{
  "encoder_arch": "mlp_mixer",
  "model": "model that answers yes/no questions on an image's attributes",
  "dataset": "telescope images of galaxies (Galaxy Zoo DECaLS)",
  "train_examples": 88335,
  "image_size": 64,
  "crop_scale_min": 1,
  "horizontal_flip": true,
  "cutout": 0.4,
  "questions_per_image": 4,
  "encoder_norm": "layernorm",
  "encoder_norm_position": "pre",
  "encoder_activation": "quick_gelu",
  "encoder_mlp_ratio": 2,
  "encoder_parallel_block": false,
  "encoder_inner_norm": false,
  "encoder_patch_size": [8, 8],
  "encoder_conv_stem": false,
  "encoder_layers": 10,
  "encoder_width": 320,
  "fusion": "prefix",
  "fusion_encoder_width": 256,
  "fusion_encoder_layers": 8,
  "fusion_encoder_norm": "layernorm",
  "fusion_encoder_norm_position": "pre",
  "fusion_encoder_activation": "geglu",
  "fusion_encoder_mlp_ratio": 4,
  "fusion_encoder_head_dim": 48,
  "fusion_encoder_fused_qkv": true,
  "fusion_encoder_bias": "all",
  "fusion_encoder_qk_norm": false,
  "fusion_encoder_parallel_block": false,
  "fusion_encoder_inner_norm": false,
  "fusion_encoder_drop_path": 0.05,
  "fusion_encoder_positions": "rope",
  "fusion_encoder_connector": "mlp",
  "init": "trunc_normal_002",
  "residual_init": "none",
  "optimizer": "soap",
  "beta2": 0.99,
  "lr": 0.0025,
  "beta1": 0.95,
  "shampoo_beta": 0.99,
  "eps": 1e-08,
  "precondition_frequency": 10,
  "max_precond_dim": 512,
  "one_sided": false,
  "adamw_lr_other_params": 0.00092,
  "grad_clip": 0.5,
  "ema_decay": 0.99,
  "steps": 15500,
  "batch_size": 256,
  "epochs": 44.9,
  "lr_schedule": "linear",
  "final_lr_fraction": 0,
  "warmup_steps": 770,
  "weight_decay": 0.04,
  "adamw_weight_decay_other_params": 0
}
Rows from block 7 of the image encoder of a small model that answers yes/no questions on an image's attributes, named by matrix and row number. Rows with one number belong to one neuron. Each number is 128 + 24 x the weight over its row's rms, rounded and kept within 0 to 255. All counts start at 0.
After each neuron's rows are labels from the 100 images, of 14848, where the neuron reaches its highest value: "responds to" is what is common among them. Only what is clearly more common there than usual is listed. The data: telescope images of galaxies (Galaxy Zoo DECaLS). In brackets: how many of the 100, against the usual share in percent.
# fc1: MLP up (encoder.blocks.7.mlp.fc1.weight, 640x320), inputs 80-159
# fc2: MLP down (encoder.blocks.7.mlp.fc2.weight, 320x640, transposed), outputs 80-159

fc1.6 [128 180 152 126 136 154 141 139 128 145 162 135 142 166 148 128 151 164 112 134 120 128 110  93 107 112 143 144 151  99 145 113 106 144 108 130 129 123 137 134 134 143 151 144 140 114 132 138 113 124 193  80 121 140 171  80 147 148 125  92  86 100 115 161 137 116 144 127  96 114 164 164 107 104  58 109 127 151 136 112]
fc2.6 [ 99 141 216 167 113 160 149 106 120 149 132 132 143  85 145 135 123 129 120 144 138 127 111 131 182 129 102 131  95 129 126 125 152 121 115 108 181 118  86 101  87 159 152 137  92 131 113 136 172 142 109 102 125 160 120 150 143 131 112 121 165  93 130 135 116 117  94 124 138  97 128 169 120 119 132 141 127 138 133 150]
responds to: roundness: round (42 vs 20.3)

fc1.35 [105 163 113 100 139 137 133  98 147 146 139 114 169 107 119 171 121 163 137 132 104 108 128 104 134  67 132  90 144 114 106 166  65 129 136 138 151 151  98  99 170 144 119 165 144 140  91 150 157 136 131 136 139 123 125 119 106 132 132 165 170 134 133 175 111 139 159 140 139 100 175 109 107 123 138 174 102 106 119 140]
fc2.35 [126 203 148 133 166 120 147 102 150  84 121 137 155 134 144 112 150  99  89 162 109 164 130 150 175  92 121 145 128 138 106 127 150 128 101 129 134  75 144 157 106  77 128  91 107 149 159 126 119 136 125 173  98 127 115  94 113 142 114 141 104 156 106 126 131 123  91 144 147 114  94 123 111 115 120 128 125 138 156 116]
responds to: edge-on disk: no (55 vs 24.7); spiral arms: yes (48 vs 18.8)

fc1.139 [132 140 128 101 147 130 106 127 151  91 149 125 179 152  84  99  76 126  66 138 143 162 116 149 143 155 108  95 128 140 153 169 138 143 142 151 153 166 137 132 120  92 109 128 127 137 115 138 121 157  89 155 141 130 148  91 141 122 129 112 149 117 137 127 121 117 129 157 120 146 110 151  75  99 175 119  61 107 124 136]
fc2.139 [116 150 158  80 123 164 139 151 121  76 134 123 142 161 126 108 112 123 119 133 123 169 121 128  92 123 120 125  99  96  99 166 103 115 133  88 112 117 127 139  92 146 149 117 153 142 152 165 156 112  91 124 127 143 140 115 106 111 129 159 146 104 130 143 146 108 132 150 138 115 109 175 119 104 134 120 148  77 139 140]
responds to: edge-on disk: no (86 vs 24.7); shape: featured or disk (86 vs 30.5); spiral arms: yes (75 vs 18.8)

fc1.178 [141 142  72  91 124  97 105 135 142 115 134 112 151 152 130 115  95 121 136 134 114 167 151  99 128  84 116  79 144 117 109 164  87 134 130 122 158 191 107 119 129 146 134 165 156 157 123 108  82 122 124 135 149 129 127 143 139 125  96 136 153 120 133 150 143 117 144 161 111 121 171 113  80 135 179 154 155 121  98 116]
fc2.178 [ 95 178 156  80 139 142 126 126 130  92 129 159 147 175 177 157 133  93  63 168 147 133 164 102 110  98 128 138 107 156 108 121 118 173 166  77 136 107 140 108  89 128 105 108 120  90 116 164 139 129 137 182 163 135 133 103 151 102 111 148 122 101  90 150 151 106 132 116 197 107 137 134 136 101 141  86 103 115 129 137]
responds to: edge-on disk: no (79 vs 24.7); shape: featured or disk (79 vs 30.5); spiral arms: yes (67 vs 18.8)

fc1.610 [ 93 167 145 104 131 111 184 110 155 150 112 139 145 126  94 135 122 173 115 144 143 113 151 113 114 176  86 101 112 142 120 162 136 127 117 121 123 187  92 141 111 167  96 155 128 124 149 170  85 154 130 128 114 132  87  82  89 150 152 130 112  90 107 142 193 147 180 117 142 138  99 112 136 159 156 116 104  94 134 174]
fc2.610 [118 132 112 131 102 192 130 119 158  91 137 152 140 141 147 131 147 123 147 154 127 116  90 145 133 132 139 129 111 142  98 111 124 156 118 111  87 131  76 141 153 100 123  53 146 100 113 137 174 109 119 175 160 146 121 142 148  64 117 112 109 114  84 118 142 120  90 127 137  90 117 143 127 143 120 100  79  99 123 128]
responds to: shape: featured or disk (60 vs 30.5); edge-on disk: no (59 vs 24.7); spiral arms: yes (48 vs 18.8)

fc1.100 [ 91 187 130 119 114 175 174 124 150  81 174 124 145 161 117 116 145  95 138 156 140 149 116  69  99 132 134 114 129 113 159 107  81 123 130 161 120 133 119 136 139 130 110 151 139 121 147 135 111 151 125 138  92 119 112 125 117 132  80 158 103 146 144 101 152 123 143 151  98 126 128 126 160 103 147 149 189 113 139 143]
fc2.100 [ 90 145  81 142 126 162 110  66 122 121 149 164 151 108 145 154 129 155 145 157 189  70  94 123 111 111 108 109 140 150  87 162 137 164 129  99 149 140 124 108 106  93  99 104 147 145 139 143 175  99 113  93 128 131 138 137 116  97 106 129 106 142 162 115 131 114 133  96 123 134  99 114 122 131 138 113 121 145 169 145]
responds to: edge-on disk: no (81 vs 24.7); shape: featured or disk (81 vs 30.5); spiral arms: yes (68 vs 18.8)

fc1.168 [110 138 107 130 115  98 129  81 158 122 126 119 120 167 119 141 124 147 124 161 159  87  77 174 127  73 127 102  69  92 151 161 113 110 118 161 137 134 128 111 125 153 107 135 149 139 177 156 104 120 103 111 126 152 148  99 128 141 130 118 126 124 135 132 158 103 106 121 120 195 129 120 113 160  98 105 124 124  91 141]
fc2.168 [101 185 101 154 139 159  91 118 100 116 132 162 111 153 150 101 170 117 148 101 116 120 132 122 121 135 140 132 153 149  91 120 134 164  74  88 175  98 102 133  84 145 148 119 134 136 113 130 122  89 122 135 100  68 132 124 140 135 147 115 106 122 154 137 115 164 163 156 175 131 147 114 160 151 140 110 148 123  95 139]
responds to: spiral arms: yes (43 vs 18.8); bar: no (34 vs 12.9)

fc1.85 [ 99  95 121 155 127 111 123 150 156 136 110 112 146 100 144  71 124 123  84 104 164 119 131 118 158 174  99 150 104 119 134 148 142 151 144 129 149 161 140  93 134 166 136 168 127 123 106 111 123 117 115 102  95 128 114 162 147 138 114  98  95  97 165 161 103 115  94 116 144  96 122  65 120 105 149 144 162  97 139 122]
fc2.85 [123 153 133  95 101 134 119 123 112 130 113 160 162 132 119 142 157 153 115 147 139 127 125 117 141 142  65 172 126 150 120 115 158 151 117 125 123 132 154  96  99  91 108 144 142 119 118  98 129 144 115 154 141 172  94 106 146 103 134  95 154 117 144 152 109 126 123 149 110 160 115 141 111 142  88 127 152 117 113 162]
responds to: roundness: round (66 vs 20.3)

fc1.228 [108 144 165 111 154 126 144 115 118 157 138 141 131 140 134 143 124  90 153 149 144 118  86 121 116 131 107 120 118 100 123 125 147 141 103 135 124 122  90 134 127 153 130 149 125 152 173 137  97 139 111 107 160 123  93 124 105 128 117 114 148  80 112 111 172 164  88 121  99 119 126 167 101 127 165 138 147 140 132 124]
fc2.228 [ 89 127 136 131 144 128 112 123 164 103  98 148 131 136  76 110 157 130 158 135  96 112 140 138 122 119  90 144 129  78 135  87 136 141 103 156 149  73 106 113 155 106 161  68 167  74 125 150 198 100 123 144  96 125 133 178 160 145 149 154  91 126 100 127 113 151  73 152  87 122 111  99 156 120 140 122 123 114 155 138]
responds to: edge-on disk: no (84 vs 24.7); shape: featured or disk (84 vs 30.5); spiral arms: yes (73 vs 18.8)

fc1.333 [114 103 109 129 124 118  93 107 135 127 161 137 129 123 104 142 107 138 132 129 157 135 145 123 104 105 151 116 147 133  92 103 145 102 151 124 129 132 159 130 125 186 123 135 131 151 196 137 128  67 152 114 121 111 154 164 108 122 128 102 102 116 175 123  90 110 167 120 139 174 130  98  76 157 145 112 135 120 114 146]
fc2.333 [169 183  96 165 115 106 109 129 202 155 133 101 141 106 137 152 112 118  90 110 121 175  77 119  98 126 133 135 131 158 150 129 103 147 113 119  81 135 122 121  71 100 150 144 127 145 118 107 120 149 153 138 146 143 108  98 180 147 154 125 109 170 150 128  97 135 147 123 114 152 149 132 118 122 102  76 111  90 118 113]
responds to: roundness: round (65 vs 20.3)

fc1.466 [122 128 166 110 153 101 132 112 142  94 142 152 135 174 164 159 153  94 110 145 144 124 102  97 113 134 111  91 110 147 104 123  76  95 144 154 100 152  79 146  92 123 141 142 168 112 133 111 108 149 152 117 102 123 115 121  92 107 138 101 128 109 166 157 141 115 148 120 142 114 161  92 118 122 162 114 166 117  95  84]
fc2.466 [ 78 161  98 135 125 162 162 136 104  64 103 125 130 113 105 100 109  83 135 151 130 128 127 139 161 124 116 154 102 109 167 135 143 134 117 180 104 132  88 119 131 119  90 114 112 133 109 152 187 120 103 103 127 120 139 160 114 135 124 190 104 148 119 130 155 130  99 115 112 152 131 116 127  64 116 109 126 121 118 114]
responds to: edge-on disk: no (55 vs 24.7); spiral arms: yes (47 vs 18.8)

fc1.107 [138 156 136 123 130 119  93 168 137 141 125 158 149 111 158  94 130 113  76 148 119 128 169 168 152 121  87 152 107 158 133 109  99  95 174 167 117  90 101 118 145 159 147 116 139 126  93 150 122 128 123 122 163 126 130 148 122 154 128 145 121  81  92 110  86 137 151 130 138 115 123 118 101  91 124 151 129 129 136 136]
fc2.107 [139 118 114 154 140 132 173  76 119  98 104 149 133  97 158  99 121 160 119 132 147 137 158 117 166 107 124  93 128 194 125 134 102 133 128 117 140 141 151 118 125  97  94  96  95 148 105 101 120 101 103 137 130 152 124 141  88 126 116  84 110 162  86 116 185  90  93  89  55 106  97 118 137 152 127 134 105 120 149 137]
responds to: shape: featured or disk (64 vs 30.5); spiral arms: yes (40 vs 18.8)

fc1.493 [ 93 108 151 146 137 145 130 105 126 127  91 118 135  93 134 131 164 107 167 100 124 109 125  94 170 155 113 171 154 132 118 126 152 128 106 106 104 142 149 105 137 126 114 143 150 132  80 157 125 125 148  92 142 121 120 175 125 102 130 121 167 139 141 110  94  94 124 148 148 155 120  73 110 147 124  81 132 107  78 157]
fc2.493 [147 123 116 121 118 134 128 160 100 168 110 173 151  87 114 152  75 135 126  90 142 125 139  92 119 131 132 184 107 151 147 126 107 140  74 115 119 141 112 136 104  93 138 171 123 188 100 145 108 113 114 145 115 187 149 120 169 146 153 116 132 170 112 166 153 185 121 133 105 140 113 122 150  94 143 137 143 119 121 139]
responds to: edge-on disk: no (53 vs 24.7); bulge size: moderate (28 vs 6.6)

fc1.541 [151 136 148  98 111 112 142 150 128 104 117 128 184  97  95 136 113 100 106 142 143 155 103  99 105 133 153  43 114 183 106  94 106 139 113 151 125 119 111 158 116 124 131 112 123 165 121 108 133 146 145 139 146 128 148 101 126 129 128 125 111 133 126 107 173 158 156 105 127 112 131 103 134  99 131 151 116 124  92 112]
fc2.541 [144 132 109 163 104 147 102 105 141 125  92 150 153 128 134 121 123 125  82 157 101 143 121 120 163 116 140 108 109 125 114 158 110 173 120 140 126 135 100 126 141  99 107 113 149 135 142 146 107 174 157 129 153 138 175  87 129 135 161 123 102 133 169 132 102 105 110 151 117 111 151 143  93  93 110 133 126 146 114 158]
responds to: edge-on disk: no (61 vs 24.7); shape: featured or disk (61 vs 30.5); bulge size: moderate (25 vs 6.6)

fc1.539 [122 111 145  97 110 110 112 163 109  96 109 184 127 121 148 166 118 125 141 113 122  80 141 112 145  90 163 132 111 164  74  91 155  98 119 128  86 114 146 136 151 140 122  97 173 160 117 127 118 124 158 145 119 136 119 105 111 128 129 106 127  81 130  88 168 128 137 136 105 136 162 163 142 172 117  96 133 116 131  79]
fc2.539 [ 61 130 120 159 151 106 167 101 125 126 111 122 113 106 130 117 175 174 139 163 181 147 132 123 152 156 153 140 116 143 127 175 188 102 155  99 139 164 107 112 101 130 161 137 139  93  93 137 165 142  93 146 123 130 167 135 146  97 125 137 145 151 124 116 121 140  95 127 113 161 112 111 103 138 171 139 115 105  94 148]
responds to: edge-on disk: no (53 vs 24.7)

fc1.292 [146 138 132 145 133 122 109 132 130 128  77 158  92 140 130 129 127 128 129  96 145 155 140 115  90 151 109  92 164 140 103 120 156 145 121 174 136 133  96 160 169 193 161 173 107 121 140 124 141 152 131 120 118 155 107 101 142 129 174  69 123 111 116 150 124 113  82 103  99 153  81 130 158 114 170 127 136 122 155 103]
fc2.292 [127 147 106  96 137 152 115 118  96  89 153 145 142  86 122 147 108 120 154 110 129 105 127 140 141 125  90  99 159  91 164 120  97 129 134 127 102 110 157 138 135 158 141 136 127 128 155 108 185 140 140 147 143 117 122 164 138 133  94 121 132 132  94 123 121 131 107 103 126 153 124 104 105 109 101 103 116 124 138 137]
responds to: roundness: cigar-shaped (27 vs 8.1)

fc1.373 [ 91 160 120 154 136 123 149 129 136 125 140 113 100 145 159 139 158 191 107  94 115  88  84  94 161 132 100 116 125  98 134 144  95 139  95 150 142 159 103 131 159 166 117 118  42 162 150  94 122 155 159 136 148 154 117 129 114 114  97 137 138 112 108  86  98 133 165  76 140 150 154 148 108 132 116 100 165 151 138 143]
fc2.373 [103 116 140 128 134 146 144 121 131 132 114  99  94 153  84 119 105 174  85 149 153 156  98 124 121 110  80 164 140 174 137 106 152 107  98 163  91 107 107 139 165  96 126 138 133 130 133  96 144 125 126 103 134 129 135 124 162 114 114 115 161 113 117 143 109 148 146 133 170 156 111 115 110  99 101 134 118 120 109 148]
responds to: edge-on disk: no (67 vs 24.7); shape: featured or disk (67 vs 30.5); spiral arms: yes (62 vs 18.8)

fc1.557 [152 120 133 122 191 141  95  89 170  99 108 135 134 143 130 156 107 120  89 174 131 161 142 135 126 126 124 144 120  77 101 143 131 136 123 140 107 120 122 113 129 125 121 141 131 162 128 148 152 135 131 136 107 126 121 158 127 115 127 106  91 112 125 131 137 144 113 126 132 166 139 152 125 141 132 188 108 137 101 175]
fc2.557 [115 121 141 125 132 142 137 164 133 118 142  81 153  79 139  89 120 114 130 113  75 119  72 149 111 131 141 106 138 116 152 182 135 129 156 138 117  92 133  75 117  90 134 125 113  95 141 126 148 148 138 161 117 143  78 128 140 113 144 164 156 109 127 115  97 139 105 126 180  96 136 102 131  99 114 107 172 112 123 107]
responds to: edge-on disk: no (58 vs 24.7); spiral arms: yes (46 vs 18.8); spiral winding: tight (28 vs 6.8)

fc1.517 [135 147 116  85 116  99 125 144  72  63 164 159 136 126 133 127 102 149 148  93 121 166 133 123 109 121 124 145 139  96 102 144 107 112 160 118 144 135 145  83 116 140 119 135 116 138 146 170 133 156 107 129 136 164 139 167 149  81 173 127 134 139 106 157 163 140 141 168 143 136 129 122 145  64 126 167 170  86 124  76]
fc2.517 [148 195 159 142 130  92 158 125 134  69 126 101 154 109 161 114  97 110 133 125 147 113 124 131 126 109 140 164 111 125 119 165 126 117  99 145 153 118 156 148 113 127 120 146 156 106 156 120 147 125 156 143 153 156 140 175 137 111 157 124 152 147 117 113 129 133 105 125 126 167  64 156 141  95 155 118 123 144 130 114]
responds to: shape: featured or disk (76 vs 30.5); edge-on disk: no (72 vs 24.7); spiral arms: yes (59 vs 18.8)

fc1.404 [143 151 114 106 133 128  85 126 156  94 135 131 109 137 114 126 173  88 109 138 147 100 179 113 134 113 117 101 161 137 124  92 110  87 111 190 120 133 134 112 102 170 130 183 128  96 151 114 125 110  85  76 103  85 134 114 133 118 100  77 128  87 139 109 129 108 131 124 152 125  94 142 126 106 117 123 108 122 113 134]
fc2.404 [122 104 117 130 128 104 105  93 144 112 130 143 164 113 138 154 111 159 123 168 111 141 116 138 134  93 123 157 136 129 126 149 125  86 110 145 120 113 133 131 174 152 119 152 114 147 103 124 159 126 111 134 144 101 114 158 113  94 119 154  95 121  83 110 138 151 129 105 107 137 156 118 103 127  86 128  86 102  89 114]
responds to: shape: featured or disk (80 vs 30.5); edge-on disk: no (79 vs 24.7); spiral arms: yes (61 vs 18.8)

fc1.352 [ 90 168 131 108 138  68 147 126 142 144 131 121 115 144 127 129 119 146 128 136 126 166 116 151 144 133 105 141 142 107  77 146 130 143  82 107 130 185 129  89 130 110 108 137 128 139  66 146  83 136 118 108 112 160 151 140 124 143  99 105 122 138 183 133 126 134 147 171  99 160 120 136 129 149 129 135  95 101 148 148]
fc2.352 [135 161 107 112 131 115 140 139 139 125 106 138 179 108  52 145 114 137  80 100 151 129 109 123 156 138 104 181 102 121 126 138 154 134 121 100 137 130 150 162 141 101 101 157 132 166  62 106 122  84 115 173 174 135 104 110 152 140 175 128 122 150 160 130 104 153 120 159 138 134 141 128 133 126  92 141 165 127 119 137]
responds to: edge-on disk: no (51 vs 24.7)

fc1.544 [155 106 142 124 145 191 148 113  80 129 102 128 157 118 112  83 117  68  84 138 120 117 128 154 162 133 164 130 115 114 135  78 125 120 159 133 125 136 155  86 120 132 178 129  84  98 123 129 122  94 125 152 122 148 114  95  85 138 115 132 107 169  84  77 137 148 172 158 121 156 140 107 139 129 131 145 125 135 147 112]
fc2.544 [149 124 108  95 102 125 160 127 127 106  94 111  98 109 140 133 142 160 115 153 133 104 120 144 112 131 134 125 150 147 119  82 142 147 153 122 103  99 135 173 129 114 112 100 113 151 114 117 138 175 140 106 163 138 173 115 132 122 147 119 133 117 113 107 158 117 113 128 152 107  80 116 200 124 151 112 141 111 119  75]
responds to: shape: featured or disk (61 vs 30.5); edge-on disk: no (52 vs 24.7); bar: no (36 vs 12.9)

fc1.256 [104 141 163 130  93 158 155 140 124 168  98 129 130 142 155 140 119 123 102 151 139 156 104 150 121 107 169 165 101 157 129 108 143 104 124 154 134 121 143 123 137 157 145 138 111 128 141 122 113 155 168  79 120  83 135 134 112 118 109 141 120 135 109 127 137 124 123 133 107 155 125 110  87 152 128 120  95 111 133 172]
fc2.256 [146 170 108 105 104 138 152 112  81  52 141 129 178 100  94  94 136 147 144 113 155  97 154 130 126 113 132 117 129 142 153  98 125 114  96 168 111 124 120 157 172  98 117 182 127 117  99 111 137  77 166 127 123 138 136  92 143 133 148 185 130 128 108 159 114 154 131 143 117 169  98 123 162 110 142  97 168 139 128 141]
responds to: shape: featured or disk (65 vs 30.5); edge-on disk: no (63 vs 24.7); spiral arms: yes (52 vs 18.8)

fc1.102 [133 108 117 102 131 119  99 110 139 142 136  98 127 138 114 137 128 141  97 108 138 161 151 108 114 144 166  64 143 130 110 126 148 158 170 174 120 136 145 152  97  98  92 165 132 153 135 113 126 140  57 133 106 104 146 124 111 128  59 133 160 101  96  96 114 139 148 151 119 122 130 106 132 147  95 130 123  64 116 134]
fc2.102 [157 129 131 120  95 176 152 134  75 133 112 163 142 154 127 126 173 106 129 137 131 169 118  89 154 183 137 152 125  97 113 106 100 158 132 127 153 127 147 120 150 135 115 146 139 138  97 102  86 144 165 173 128 115 131 139 117 141 105 153 144 185 129 114 121 134 119 135 107 110 126 142 171 128 157 139 110 105 136  97]
responds to: shape: featured or disk (83 vs 30.5); edge-on disk: no (82 vs 24.7); spiral arms: yes (72 vs 18.8)

fc1.540 [116 134 123 112 133 133 136 154 181 149 120  95 127 159 145 114 163 167  83 134  83  90 147 139 139 124  90 147  88 128 132 110 106 120 185 127 107 131 148 151 122 148 140 123 151 127 145 107 109 124 138 148 144 149  82  66  72 129 111 125  86 116  94 129 121 118 137 130  80 147  77 121 150 103 174 108 142 110 128 134]
fc2.540 [126 135 108 186 104 125 112 101 161 130 135 138 113 104  92 140 116 144 139 123 152  87 142 135 119 138 164 129 128 214 119 140 165 122 103 104 110 120 120 102 133 129 115  95 127  73 132 119 142  87  82 133 119 118  92 131 109 160 129  65 158 141 155 167 125  68 164  91 140 110 128 104 129  92  96 103 117 132 146  99]
responds to: edge-on disk: no (58 vs 24.7); spiral arms: yes (50 vs 18.8)

fc1.343 [138 166 145  76 124 122 138 160 188 117 132 127 102 141 157  99  91 121 104 159 165 152 124 113  77 105 130  96 121 129 129  92 155 154 164 111 141 174 153 118 141 110 113 138 112 159 137 110 162 146 129 144 109 161  78  84  94 135  68  89 119 111 125 107 159 136 101 147  91 135 187 106 144 129 138 113 130 127 134 154]
fc2.343 [130 143 127 113 134 124 137 122  88 194 117  99 112 156 112 128 151 127 157 126 113 140 120 117 163 124 152 177 149 134 118 116 117 120 125  87 132 158 133 152 114 140 135  88 135  99 188 138  74 129 141 151 152 106 147 147 175 140 111 108 129 144 150 125 129 138 145 116 155 116 149 157 105 121 102 129 115 128 143 113]
responds to: spiral arms: yes (43 vs 18.8)

fc1.637 [185 117 138 132 155 131 129 148 130 101 191  94 150 145 104 120  90 104 160 152  87 117  92 104 145 161 135 111 159 130 159 153  47 128 157  93 100 105 160 159 137  82 120 146 108 129  99 118 109 109 115 141  83 160 158 125 150 134 107 118 128 124 133 147 155 118 133 124  83 128  99 113 143 144 150  66  98 121 120 129]
fc2.637 [140 141  80 127 135 116 126 133 102 116 159 105 130 145 130 125 109 150 107  89 151 169 103 113 108 115 145 125 122 102 131 167 148 110 134 155 185  93  85 138 132  98 141 127 137 117  83 156 118 131 108 112 108  92  90 189 152 152 118 108 128  76 103 139 107 124  94  61 133 112 124  97 125 148 126  69 103 121 111 115]
responds to: roundness: cigar-shaped (34 vs 8.1); edge-on disk: yes (30 vs 5.2)

fc1.13 [126 101 158 169 158 148 114 151 156 127 164 155 171 201 105 104 121 152 133  93 132  97 153 118 119 109 123 143 106 127 143 130 139 129 144 122 134 149 122 151 161 123 102 165 101 116 130  97 129  93 118 176 128  98 173  86  86 100 149  96 134 128 133  82 131 130  92 160 134 145 144 142 130  71 150 124  66 134 155 135]
fc2.13 [134 146 147 117 106 130 101 117 167 122 125 137 196 120 117 136 189 150 121 129 121 144 157 115 149 114 126 109  80 119 148 149 148 134 110 138 128 118 106 165 142  96 146 138 131  96 114 161  97 130  99 134 123 125 107 162  94 113 123 144 122 119 104 118 163 144 144 164 127  88 115 103 155 112  81 133 126  96 147 104]
responds to: shape: featured or disk (68 vs 30.5); edge-on disk: no (65 vs 24.7); spiral arms: yes (43 vs 18.8)

fc1.474 [141 118 159 142 144 135 108  96 148 127 137 117 133 119 104 171 147 115 105 126 119 150 143 111 143 137 147 191 161  99 134 125  79 152 107 100  87 128 126 171 154 105 128 150 166 157 131 120 148  90 119 131 112 120 124 113  95 137 149 132 165 109 151  97  96 100 111 115 118 146 154  96 136 158 166 124 133 112 135 109]
fc2.474 [ 93 148  93 160 132 118 123 125 152 125 185 129 154 151 163 116  98 160 160 134 126 109 156  92 115 100 153 150 123 148 150 146 157 132 143 103  93 144  99 109  97 127 149 155  91 116 104 134 111 100 123  88 150  66 127 150 111 101 104 151 100 149  73 115 132 105  92 165 135 133 111 151 131 125 125 117 171 120 145 129]
responds to: shape: featured or disk (64 vs 30.5); edge-on disk: no (53 vs 24.7); spiral arms: yes (39 vs 18.8)

fc1.263 [ 71 131 114 120  90 147 146 117  84 136  91 124 157 143 125 126 104 155  78 130 124 133 106 119 134 144 108 105 150 143 144 165 107 144 141 141 111 120 120 131 132 116 114 133 158 120 117 152 103 140 120 153 127 139 179 118  90 140  74 102 120 139 146 118 148  86 119 139 126 120 109 110 118 117 165 128 145 159 147 133]
fc2.263 [155 133 151 103 135 142 130 107 117 101 124 130 140 158 148 140 139 116 108 128 131 159 134 111 120 114 110 120 123 155 131 156 134 144 109  90 117 132 135 108 138 144 120 136 135 140 139 152 165 131 117 155 146 146 140 163 142 110 111 130 132 100 119 141 138  69 133 134  81  92 145 166 163 103 129 119 147 124 141 141]
responds to: shape: featured or disk (60 vs 30.5); edge-on disk: no (59 vs 24.7); spiral arms: yes (53 vs 18.8)

fc1.226 [190 138 155 162 150 118  71  95 137 145 118 143 131 130 119 138  88 146 134 125 149 144 144 136  94 125 109 129 109 139 126 113 136 110 100 156 136 115 123 132 117 166 163 101 118  72 135 131 117 168 144 167 168 129 121 154 138 112 149 176 121 108  84 150 137 129 121 110 153 133 142 152 129  81 136 117 113 141 110 109]
fc2.226 [130 126 145 140 157  99 155 108 137 127 144 176 138 129 144 110 177 143  82 116 185 134  97 143  99 128 132 131 128 110 117 146 147 133 100 136 115 138 120 121 134 119 129 151 111 204 125 133 164 159 116 148 129 123 138 113 108 123 148 159 143 136 121 118 132 122  93 107 147 150  79 125 141 152 178 123 105 165 111 167]
responds to: spiral arms: yes (42 vs 18.8)

fc1.51 [144 145  95 103 112 136 107 107 131 182 164 119 134 139 132 128 121 146 125 155 135 120 125 147  76 152  86  82 127 126  93  97 121 125 151 154 138 172 124 152 127 103 180 127  99 137  93  84 131 129 122 116 110 156  74 154  76 172  76 124 102 126 145  93 145 132 100 143 130 123 147 142 144  73 106 156 136 144 159 122]
fc2.51 [155 107  96 134 143 130 152 111 143 174 128 103 142  95 143 111 176 110 157 139 130 167 128 131 127  93 171 149 162  99  93 121 142  98 102  86 156 122 126  95 139 120 135 134 160 144 163 113 149 153  93 134 150 121  83 110 138 122 109 138 140 118 113 129 116 134 108 119 123 133 141 139  87 138  92 118 130 119 134 121]
responds to: spiral arms: yes (41 vs 18.8)

fc1.275 [126 158 108 113 153 118 137 138 134 158 122 108 118 155 128 154 157 137 125 124 123 142 150 100  95 107 104 144 125 121 137 150 110 132  98 145 103 136 124 106 128 140 135 141  99 173 159 107  91 137 134 110 108 139 120 117  92 147 131 143  75 133 149 137 111 147 148 127 144 140 148 124 135 121 113 124 146 111 130 121]
fc2.275 [ 94 101 147 157 132  89 190 108 154  85 144 122 176 114 106 112 145 114  91 137 154 123 148 123 149 135 116 131 147 177 132 130 103 156 163 162 150 157 101 123 153 106 115 154 117 126 115 143 169 113 162 110 136  80 134 173 122 142  98 137 114 101 142 128 105 189 158 113 135 125 125 121 142 137  85 121 139 150 115 146]
responds to: shape: featured or disk (75 vs 30.5); edge-on disk: no (74 vs 24.7); spiral arms: yes (66 vs 18.8)